{
  "model": "self-supervised audio encoder (BEST-RQ)",
  "dataset": "synthesized solo parts of chorales (CocoChorales)",
  "train_examples": 39062,
  "n_mels": 64,
  "hop_length": 160,
  "input": "log_mel",
  "win_length": 512,
  "codebook_size": 1024,
  "mask_prob": 0.05,
  "arch": "quartznet",
  "norm": "batchnorm",
  "hidden_act": "silu",
  "depths": [2, 4, 2],
  "kernel_size": 9,
  "stem": "single",
  "widths": [192, 240, 288],
  "init": "trunc_normal_002",
  "residual_init": "none",
  "optimizer": "soap",
  "beta2": 0.95,
  "learning_rate": 0.0016,
  "beta1": 0.95,
  "shampoo_beta": 0.95,
  "eps": 1e-08,
  "precondition_frequency": 25,
  "max_precond_dim": 1536,
  "merge_dims": false,
  "one_sided": false,
  "adamw_lr_other_params": 0.0026,
  "max_steps": 9900,
  "batch_size": 256,
  "epochs": 64.9,
  "lr_schedule": "cosine",
  "final_lr_fraction": 0.01,
  "warmup_steps": 190,
  "weight_decay": 0.1,
  "adamw_weight_decay_other_params": 0.05
}
Rows from block 5 of a small self-supervised audio encoder (BEST-RQ), named by matrix and row number. Rows with one number belong to one channel. Each number is 500 + 25 x the weight over its row's rms, rounded and kept within 0 to 999. All counts start at 0. Numbers have three digits each. After the name is the row's rms in percent of the matrix's.
After each channel's rows are labels from the 100 clips, of 14848, where the channel reaches its highest value: "responds to" is what is common among them. Only what is clearly more common there than usual is listed. The data: synthesized solo parts of chorales (CocoChorales).
# convs1: first pointwise conv (model.blocks.5.convs.1.weight, 240x240x1), inputs 192-239
# convs3: second pointwise conv (model.blocks.5.convs.3.weight, 240x240x1, transposed), outputs 192-239

convs1.8 097:498526472530481509573482483534502503480506537516512518538520489544487482461487458460484514495484460501596489499515466491512492504475477510524492
convs3.8 090:499463482485478469553456506524517475541512523502486500495543465507501508493523495481544469508519479452546470564491535512570501504502505529499469
responds to: note D#4; clarinet; note D4; note F4

convs1.109 109:509501486520524509513522501523484487452467490521510510472573516498479530515473443475473521561484484481530511502488516509482456531487468517477501
convs3.109 102:498450532521469525483527501428510473500475508536502499513512492499500536517484536524507517425524468511526516505516517468525525527473485501518484
responds to: flute; note D#5; note F5

convs1.88 113:488511498512513484502513505506500507453519479527470473513523511490477448522489499487465548519472476490475483488495518501454486489498490468496541
convs3.88 115:510481468541497520494540459502495488486479515520531482466527469507507498491503488512475526532517502493507521500476548520542508525501498457541486
responds to: horn; note A4; note A#4

convs1.141 096:530502471483484505508512489521529514511476517529460497500499490487529490502459506523502540526503502440521486486540517459504483478510524482523479
convs3.141 089:524468482508495550505477520484478516473504486494487521532470490532527513492525508521505479457512525444496503476523513539457474458475482519495483
responds to: viola; note C4

convs1.164 112:527509464514454442506477494492518500431470529488455495509482496504506485507459518502439505477524533520469535500493490492492478516471497472483573
convs3.164 105:471448481510510547477473475442516532551463535492529483505471477517519477481500552499504505486527507496528490543508479503493504537484478535496506
responds to: oboe; note C#5; note C5; note A#4

convs1.147 090:490510459493459518471478509498456504491539496496509563480511456509481516468513502536480509520499474523537492495459504481509454544471476529492493
convs3.147 090:506481522492527519497503471527481502531498545514498488506511519557516485505494479492479555495492525528498506499540457505489505481473459542506546
responds to: note A#4; violin; note C5; note G#4

convs1.114 111:536514509477502466464456520550530534463501507518450481503509466504494458528454505491477514475512478492546489493537519503497513494514478521498541
convs3.114 117:480489474503544518534557519575520495447470517529485495493525539496510512516525537483469520508462529526497481488553507510516450498466541480483478
responds to: violin; note D#5; note C#5

convs1.38 108:479490487510511479530536477484517533479467521511483518501482461501561488516481507494532498510497474476543512502506475487521496515504512524465485
convs3.38 104:475499484502476473499494470440484556502487487475467470509483508448447477445503512507484439518522491506522495529499496552495495525531495525482496
responds to: clarinet; note F4; note D#4; note G#4

convs1.95 094:488492500488503532545569518470462535512519527540473472460484494534500465526492529478488445510499487532509493505474480515509513492462509513512497
convs3.95 092:489513500479504437520528501489510509491515499511519514505509514479490494504458498511528514491486489510485491527481493426538520498532506487518521
responds to: bassoon; note B3; note C4; tuba

convs1.237 112:521532443521478467503511520430479518544481489479471473501463479478490486470514535548504517496524549517511464482517491536518533524469477505521533
convs3.237 110:514493472506508486534501514470513467473530524472566515531446525499520496517543532500552496521473488511498506547468499463481464518502525515457506
responds to: viola; note D4; note E4

convs1.110 106:437518508508521470508508455471498483536493483510536502537544467479553445526465475522522478464487495525480474485506495481511500490553511504493453
convs3.110 111:483500466465520500499483521565468507519506503488485486480529465504494482508482476540496510476446490447496433496557467464475505505538542524470510
responds to: note D#5; note D#4; clarinet

convs1.173 105:481499483489497489519471483513463467448497557511546454480437515499488483484445480469482496487498478485500485510535495508529503519517491540507534
convs3.173 107:481512523496508473533530495463454532484531465490478503508555519495501478545560488485471492471469494512536509485488490535510519499481515491506500
responds to: viola; note F4

convs1.225 112:493501485536471505505473485545486512495497515522498502515485462508485494490475437527484477478516496533511514509495485515496508533463552489495504
convs3.225 114:464500504499499516494487444505544525536510536489542463535507492503490481542497487471559543496517502505499484509494501546500500472504500504515467
responds to: violin

convs1.118 088:547465475487477502516486577501502497479521517505512535565513472476529520441483495509477514501473458470539493519480429540548475532506541535505506
convs3.118 084:489541479492458519504459450515464518504530459552531509536501482510448538493503485486463479533475484520512470507482486475503518516453512499575477
responds to: note A4; violin; note G4; note B4

convs1.218 094:441467494533514435495511461510499513485482488522463515482514492497487512535502502494503476517507498477477514501496511539506502527506510491470534
convs3.218 092:524457494532469553482505485498510476522493539519509534516541483479521442537491499490480516502482467498528476495514498504501456526522499494511507
responds to: trumpet; note F5

convs1.103 105:493520438517513529512525501485467478542496508526473483495459504507495517523490425454524477518501512515463485468467500483490484541535499469492516
convs3.103 101:475486507481537499493505499510500537482537533496502471508507519549533519561475566472445479482498493513476468492493470513478487496512496465525500
responds to: note E4; note F#4

convs1.1 091:524504579492494489480532500451495477478575520513519469492495558494479512481502542511473491478529486517486516529522491512441516501461496503507489
convs3.1 099:438490508485515522487504530508526489495510512536520489454451474483459535446502461488501486485505495533465513519492494496497520533478510481492516
responds to: horn

convs1.150 094:479469496475526494487493534517544501474549529528491509520542439510502540475482478511478510491480528506524537500504487515507508492488518500504491
convs3.150 092:513420494492470464491470506489523463472514508496478519528517423474480507509517474493503480510501541481514476522496507517488481517493510480530481
responds to: flute

convs1.111 123:513511472491500462499473515500527488494503469498555501512481515515506501515489461485531502529496493475511484469499484526493539508487557519517523
convs3.111 117:501471487507495501485412522499488479518477482488478506458492521468512525535518516505516492517523472489518495465517473491457463492490459480479507
responds to: cello; note D#4; note D4

convs1.72 107:463510516483497530521509473495482510472518576496478508489521495529497517488510491542551497498510525493490530515508494460505512509468493540478537
convs3.72 108:464506492444516483514509514559521519501466488504528488488469534470502461503517458471452547545488554479482495482530483484491556516522507516503503
responds to: viola; note F4; violin

convs1.108 090:508521520545522457525527519493506467487494480486514511505490486525529477495507512534517505510483498521550513506510518535513507488482517476493515
convs3.108 095:502511444512522450505468475497475513483511502478464551477523495534505524482500547493441491532481523505473445471471456478510486536483473533499529
responds to: note F5; violin; note D5; note D#5

convs1.11 087:524456512482487494499508528475513507494516483468527523481478524478501476500510496471455498537503476513492490485499512518516508519445521531520482
convs3.11 093:542510505520518457467486531498505504473510490499505527501512466470468531511471520484494516531487496481464473508504469530494527506553556488491516
responds to: note D4; viola

convs1.17 091:525528505495480469502546516508481487471491533500496483510503502497507520459542522529530460505489506498533460439489496486455501511460491506527518
convs3.17 093:531472537486529508497522477473524473468530488505526446507430510484463498521459503492519497539491540510519511486502496556496495489497548518500505
responds to: note A#3; clarinet

convs1.213 088:510519502552501547521537534494478459507523511516485519490478542464508523485521477518489453550543493476539493505531523512577480477454516538496542
convs3.213 098:515527469496519482465506454517478460465524479460534485457467516500472472496535502529503509511513491506470534460541495481497526479522508469512488
responds to: note D#4; note F#4; viola; note F4

convs1.84 083:503474499469516510469493477503509524470506536488501478484478541471523524491501517491512491477453487473507525490445533511496526545469507474498477
convs3.84 089:501530519540450490492550474475478504469496487474487457510500479481495484491514490508525494472457514484526540515450524477485491491488500477481485
responds to: note D5

convs1.18 092:518483516472496524529494535498499461501541511525501463501505472459501521489496487538513512571496468453500543504488480496479504524532484452503520
convs3.18 096:492490465487534447529502497501508495497519495484534502503486530506485499530509530511544471458496536509500496541463468461493531481479484474510508
responds to: note G4; note D#4; instrument: violin; note F4

convs1.22 099:524506492543492497480462509581491468512470523480476489502521546503488518554508517505516505470489548501486541470493533558521537509491460511527503
convs3.22 104:466543513496499481527487497509468506504510500549523486489501512527549493486492499453440504486520499537510507471480504497512462508477483547480502
responds to: note E5

convs1.33 111:504500498509508464522474473532505487512501502505521484503493479504493446519462477496443481521496482486557524470549481503485488513517549507519483
convs3.33 113:502530492519468482537515490525536486498495465511542485509483464521490502535471532499506542517487492543522502523414501485477493489497493499487466
responds to: note A#4; note C5; violin; flute

convs1.222 117:488504470513532467498486496480502496589507469477534487524523532534489497525495450504525489485476507484504502535477492477521558482513508476513460
convs3.222 120:490561511480539471481491539453546489513458534508517524500517434471524479562450564498505537464490488489474459497549466462517536531535502508548503
responds to: oboe; note C5; note A#4; note B4

convs1.44 094:493500542494507530494493509544473479487484479467551456515520517524517441490553493497483456504493483439528507516500504505499499505456529491493509
convs3.44 093:493479516540486564496490497496482485513427498512423504509485509522478512493514540476543544487488523493537490504508508483471485490499476488508508
responds to: bassoon; note A#3; note C#4; note D#4

convs1.30 101:534490487490506519453531527554518543504490519549487462481468496487416482508531498491472526522508517495543509525477512505486508505479503505528489
convs3.30 092:412503466504500486471443494475436528495501487528466495468505468490545507481479519527492473485471503513473478501500495532451507527494513547442480
responds to: note F5; violin; note A#4

convs1.144 099:471511508467499543492482487542547516520488513502492497473521484515539516520499540528496529503487466484523519498505497480530504491446488513501486
convs3.144 099:507561507502504536499480531509473502503493490501509495522509565458499514494535536481489485532468525518473523474511508470474464507504465507520504
responds to: note C5; note A#4

convs1.202 090:479497502500482501466500535508464466551497520538491504546521534454502524518502486496483505535508548515496516502485489482520458502498508459574501
convs3.202 091:544481488500508505540436522480517486496536522429501485474493531508480501505491528510509482476521547527463504521503482485460495431455487471460526
responds to: oboe; note A4

convs1.226 105:515451458485514527497484497495519500498509442511483464463495526508506487487512467503491561485493481531562470488481478510504520498448500516503538
convs3.226 101:477516497562509481479522491508506483503493507498490491499487537493484485528478461493510485533486482474475522530464501530504551478474524508532521
responds to: note D#4; note E4

convs1.231 087:552547503485500487532504482485470497526509478477459490517496505473489486485492490483478475500457481543476534489460536516524498468487544504489485
convs3.231 096:494510492427480540483521508474507487500489475434454455490492510490486535539533518490496498487474498477537498518515486498478502537480505533493508
responds to: note C#5; oboe; note C5

convs1.170 088:502514534445492494482476523509453547488512523485519455459485543504483510540514526521494486485517473506465510541479515533507538509552525477503490
convs3.170 089:475506491499478493504497502507479519456485494496451513518500470470540483479518506508522486483486540510495496491446479481500465444541509529479514
responds to: trumpet; note G#5; note F5; note F#5

convs1.79 093:544472499480502518481502491536518515491478488513508489493493512473470475524514520519475525518453504508527511484497514496505538529522537494521503
convs3.79 094:521495475501512566501498498512527508471463504501453520495529459532501485466491469494501488494484518512506493510505484511491494496489483483464453
responds to: note C#4; viola; note D#4

convs1.199 092:506475508510494495508486490540521522529490515538515518517456514521453506473507454491475495525477479467432513511498536509507439501478499482519455
convs3.199 093:523509515513513486489480523457526494466519495454500539493458502487507498496526545515467519480508458470504501485490503490548508526488496503482518
responds to: note F4

convs1.198 108:494524507473493520452476489504496545531522532519493543500494510526489493492471503466565520485490467495511520498488515482464504496483487503489496
convs3.198 112:486485517492481497527492489462502532500502477522478514519468524516531477525459517509521478495534552516508467490487508509437502514506497510528453
responds to: flute; viola; note F4; note F#5

convs1.40 100:514499527508497512498519517500489492473461507466493546477502488497468489506468513499507434549511517520526531508513502449460508460482536489499482
convs3.40 092:521515522509518547507535518494513467480482528488469475501505480541492507492442524528493505468504527531520529525539499517475539541482443526459465
responds to: cello; note C#4

convs1.93 090:521495508509484525455505499502483519486570495469478508464488543504511532490496547521523494486436505523525484512516503502474553437509484485511484
convs3.93 090:523476493539492478535525455502513475528542503487511486472460475534502492518519494549529523517517445479492529513525559504519509481539531496522504
responds to: cello; note C#4

convs1.190 103:520530430489497428528496466524462474482504529537525497531523453494475480504465482567476494515506516496492502510502496501520507494528517497498475
convs3.190 102:498489487536467556497499497484504493510477462549462510522503525513489499514531490470464470538484491538520506470467480552522486490454468460479473
responds to: note E4; viola; violin

convs1.71 106:455504536512475471484492457518485512486528500499472527533486513454499528475534487525484530470490437508509470516510507497521528494529487493557579
convs3.71 107:534498461507449459506511503436472499467501530490515501505544518496463511515507511482464458534451443514507536518504484498509524456488492453508478
responds to: note F5; violin; note D#5

convs1.23 097:545519521484487502469489501512477503491487512493523478554508494532493549498468521489509496542526491473506501481486461506439506423468453487498529
convs3.23 100:504513508499515513526448489509491513507515531488493500469489479452500476531482500525480482541483533494475510501515512478494464504559469507514554
responds to: note G4; violin

convs1.227 112:467518488562498512508469474473488506412501556491469482507512500514468510532448483519508508504506523532498490516499497502510555513477541526480575
convs3.227 113:472514498478447499485498506554468497508465484522460542507516527449466502577530526505465503482503482505499468489480486461474522509514482504539533
responds to: violin

convs1.206 102:556521507488525521487483515535507489504476518506485512500494483507508459481525512493483547554511487484542560474515495464524497486518502473518525
convs3.206 101:508510476470480482501463511530485523466559497505484496500526490553511491476548502500523498508495515547503517472470492508530519527477499487532465
responds to: note D#4; note F4; note D4; note E4

convs1.169 118:481494490478514523512571503466517499449533544502520504516520504462444507472490514506458481518502557464465485510482477480538574527463514546478501
convs3.169 120:475501516516485469535440512456446530533517445513511551505479518492500495527517502504480437492503451474505475510468482475478491480520518484531528
responds to: bassoon; oboe

convs1.85 095:499512550504509513494527512498476528524488454514520484520514481514477508481473486533501433516477505496531489484488511520498493548494485534500530
convs3.85 093:462493472508519482497479506482507498483493466527432494491519472524500473469484518452495507521472520504507525498493455527495512534507521535519492
responds to: saxophone; note C#4; note F4; clarinet

convs1.212 086:543493560527510531514516523504515488484535515513510512470490516509490483514499505510506509520504504485481520484519526538524489506452492503470479
convs3.212 088:526469540518520514525474507509500484502533479479474459471535530478509479497476533505526511524497508526506526564508465515524540499483495474521491
responds to: trumpet; note E5; note F5

convs1.130 112:487524518450529519490486524513489470483485509509476511495492534506519447485480561515529484433509497470494505477418479534509497524518466505504521
convs3.130 112:515533502433478467524513537522497465494480517476468529455474480497496488493497464470450513474490512462484513514507508522480494534385504470510483
responds to: trumpet; note F5

convs1.166 088:471480483491472515517484474464516503504492520516534505562467507513513522489497549462501495484419502491514466494477537471483541546505493501458510
convs3.166 084:496508518503522530473489564480531499532502483467435496496509503488475495475500488482488515511460546485502487520456489477480480528500484491478523
responds to: tuba; note G3; note A3; note A#3

convs1.86 095:454529521511509504503490486497446485488500488478503494482512515506489513459500549475492510508453520501528488494460492554479527514467516550487509
convs3.86 088:423533494529502477522502542451479481538506485460488515573566483507506541451484477472516464502477494500476528477467543496482516522521510496516472
responds to: note F5; violin; note D#5; trumpet

convs1.154 089:517476487586500504461496459517471481518563517505482492482471525481545502523522498518490446462532489480499553512461512457493512495540514503538518
convs3.154 096:539485494482510521526482481484469481486540479517503514494495473515544534489477494467479531510468529488484498542462507465509519503533478482520473
responds to: trumpet; note D#5; note F5; note F#5

convs1.49 094:492439530450494486480447488517517481529519488516519537550478491482496543542492502533545514496483519541508513541491509482500529445494544478447523
convs3.49 091:507491524490493490505505480491532499557482496508555473481486548499501499495494508483517526486451497532520524504523508489495509564503545491525502
responds to: note A4; clarinet; oboe

convs1.177 103:544502475498485490512475497486515487437449525505488526484493510505526491453529469485516527511490494521500486538532522487506512514500514492468524
convs3.177 104:521530478487466520499483476490511506567498511528556556545486445480536474504510530483502487504523497539531511476516498494491502472499499509451509
responds to: clarinet; note E5; note D5; note F5

convs1.121 125:486511515490494472530463468442436488410504545473517526489470497495491505510469519506483477491504525492504525506489476508510548539483513514545575
convs3.121 123:506493450582451506512482478474522499478523465533513493512489495500501498496522503471501465484505546469510535505504498551468492445490505449478528
responds to: clarinet; note D#4; note E4; note F4

convs1.63 095:494478505483530469495497507505454497522504535498479537511457525507521512453525510480491491531494495535549526456504497474486495512450466536495531
convs3.63 095:500482488473515535548496497505480483445491439476503469508567554507471527486511503484513504522476500475469530510537459523513510498502440505489542
responds to: cello; note D#4; note E4; note D4

convs1.216 105:496491511499486482489465464490524592488468502471537500498529501506438539519510540484512534528519472505587520503471517499522531506487569501525476
convs3.216 090:494487479483480502523494488523521570487510502494464477495461541515570570503499542479499503534548489503457488496524522537522546490516568486531504
responds to: trumpet; note D#5; note B4; note C#5

convs1.125 102:491513484487492478518453458508528491501485501478484472513492472507477529522537517513540524527498505481585488489479459497505480485504543481492498
convs3.125 088:463476504501477506517480487467476497455533467532471521502539509473519538512546485512496511524492482451451507498451558469512563470517565500497484
responds to: saxophone; note E4; note D#4; note C#4

convs1.94 088:522522537532536522506453519553521516473469482463518514526518517533486496523494512536485524509521506469478470488499501505523539474473540484493503
convs3.94 090:511518462484503492473561514485488523466531499483532526498528474539513506440510486506468494537502505494538505491500466478535490523542543503499502
responds to: note C4; note C#4; note A3; tuba

convs1.192 076:536477521490504463513483493504488485493501504486501483522502532484510509490500472518521499450513496496520475544500480476511535476516523477513523
convs3.192 079:529540532495498500496499428473447494496489484506509481554528531522495501453510476466527513531515446489504518511520504509511510497492513503490449
responds to: trumpet; note F5; note D#5

convs1.75 106:523493453513522501534471496457502493487477535493470522461501529507482507487496542523473523511502522462504491494472496490508490514511528516479496
convs3.75 101:497473499513479560493468472508498528550492506508502536517496509494462488534462509458506530458497502532505470497494513528492505522510477528522474
responds to: note C#4; violin; bassoon

convs1.175 093:458499504515497515488506519488509483553479499506501522519478482510499501511508484502527489490518499511500511476502497495506502499514488492520488
convs3.175 099:489523487466512481549525509552516465561496519477506519477482521500525489501514552508494462509471521514511506501479519476513494482519538472503477
responds to: note F#4; note G#4

convs1.82 117:464463521499495536500551515516517495487505502493538444466502522491555486541493509496482507492480481533478528491525478496493507543479510462524516
convs3.82 113:489500508547515470491573478496500521509481453456491467493489563500523523531512490513464504493468507462498496462534522532488480482459505504500496
responds to: note D4; cello

convs1.167 094:502486528487488526556519516495543515504521516510517496453517494513475557506530557483472551510482503424453474509518525501477509530531475499519527
convs3.167 092:502522516442502503503530512517501522502475488529511541481525511520500502441466527490557425474502488532517484491533525491550518521505492462521481
responds to: violin; note F5; note G5; note G#5

convs1.184 101:503479513500514501489489519497516469496454475474450478545519484511470490508542542493554490470486544478500485488478504481503487470495493486519478
convs3.184 096:510445484529462531503546473511507469484466490477500519471537530527516507520460472460460486482515496513464511519497503458513476474493489468540518
responds to: note D#5

convs1.160 103:523528449534494475493533489531495524482537496456502494460478474479496521526519517532490499514499480503528472518506502510524488526503517513515477
convs3.160 105:487492444545487501527532494492459529545531475504502513489475486537506537520497519512495492528499454495500486552451483509552467511477472484500499
responds to: violin; note E5; note F5; note D5

convs1.90 085:532518519508505478542535504532494521490483506486468508491523504499512530483547535469490519487533494511454479504511488512509470508529506481481494
convs3.90 089:515527491485529525526472486522511526485484532532465467471485507506441519553485524529529549520540464483502478498510534504506443460533491480499507
responds to: bassoon; note A#3; note G#3; note B3

convs1.13 116:475491481509512508507499488556488493524507506455478439557540507543476483471514517532449514533491490523525479496517495468512528477496518490488502
convs3.13 114:492515504510527483491512512497523510478465476470509532516510488484497484471511541465521461486467520516460506462511478504513522486441461504451487
responds to: tuba; horn; note A3; note A#3

convs1.74 109:483469476522473528481468447497492515528522487493504492489488518521478490457506537452503468498485534479492494497498509480490484524528506518505553
convs3.74 106:513504544521476510496502470491481492536527516464498518496489551502508458521511485518497512486508534495496496483562474492475521512503507493511515
responds to: tuba; horn; note A3

convs1.163 090:523520484475514532484491514506494485521562518497485540465509550514463518484503506496492527553498513474477507496486578495478522505500523521503477
convs3.163 092:499503491483503469507476514529488528485529496506512541494467506522486504479470529479476519531503467473524479458525519459525482494504493484467572
responds to: note C#4

convs1.235 098:520523473525487515476476506489529513472495511515532494456538462489491482487503523539481494513485479497489462506503525523473498499480497490493472
convs3.235 103:510507499495499505485490493502508511539485490493453465507482467508527490448478449517463499497502493481507505485482504500513517506533509498479473
responds to: violin; note G5

convs1.47 103:514475477499489526493463563541504504468484505560519459519462487510462470487547508508529546482481529448557467500544495509525500532539459490514522
convs3.47 099:473506487557456542493574523525537516459533492472478512540500538542503499474520480518532505489533504497482524480483489486504485485453518489467524
responds to: viola; note F4; violin

convs1.180 095:523512499533497550510493447559416513461473554500463483521489515499451523527524504550519494456527483506475551500487513490485487493527486489500461
convs3.180 091:537498512526525478490484517494516525529512510503486506532510471455450526471422497455491509497460499520474518497496520490549529468518517501507504
responds to: tuba

convs1.142 098:487502480491524532491538498511518468489513489481504505523517501490476504508551495530488536501491484531480529473478517498503489475503504423507498
convs3.142 096:541493481510485502483494524506433505536489489502513493467515477518496468494504498502542469543500503485521540530532510538532498509494471506474523
responds to: note B4; violin; clarinet; note D#5

convs1.224 105:508513457542498507532500487521522507551523513521461489495505514515518510517493484502508451415495521518505515488475514449495520539526482498541520
convs3.224 106:474510485458492508504476433566514521491501520497535500479475514502476498526561501517470526498504520496506548510524515498512487514520490456541475
responds to: note C5; violin; oboe; note D5

convs1.189 101:520496524499502480512486555461475532482487516520483476477522555488530479506516484507488531477475455479507505502495507514515476524517539500539501
convs3.189 095:518517482461470505495534514557473526504491481499501476527495475488452516470511492493487476468525476519497506498484543505485515467511482515492521
responds to: viola; note F4; violin; note G4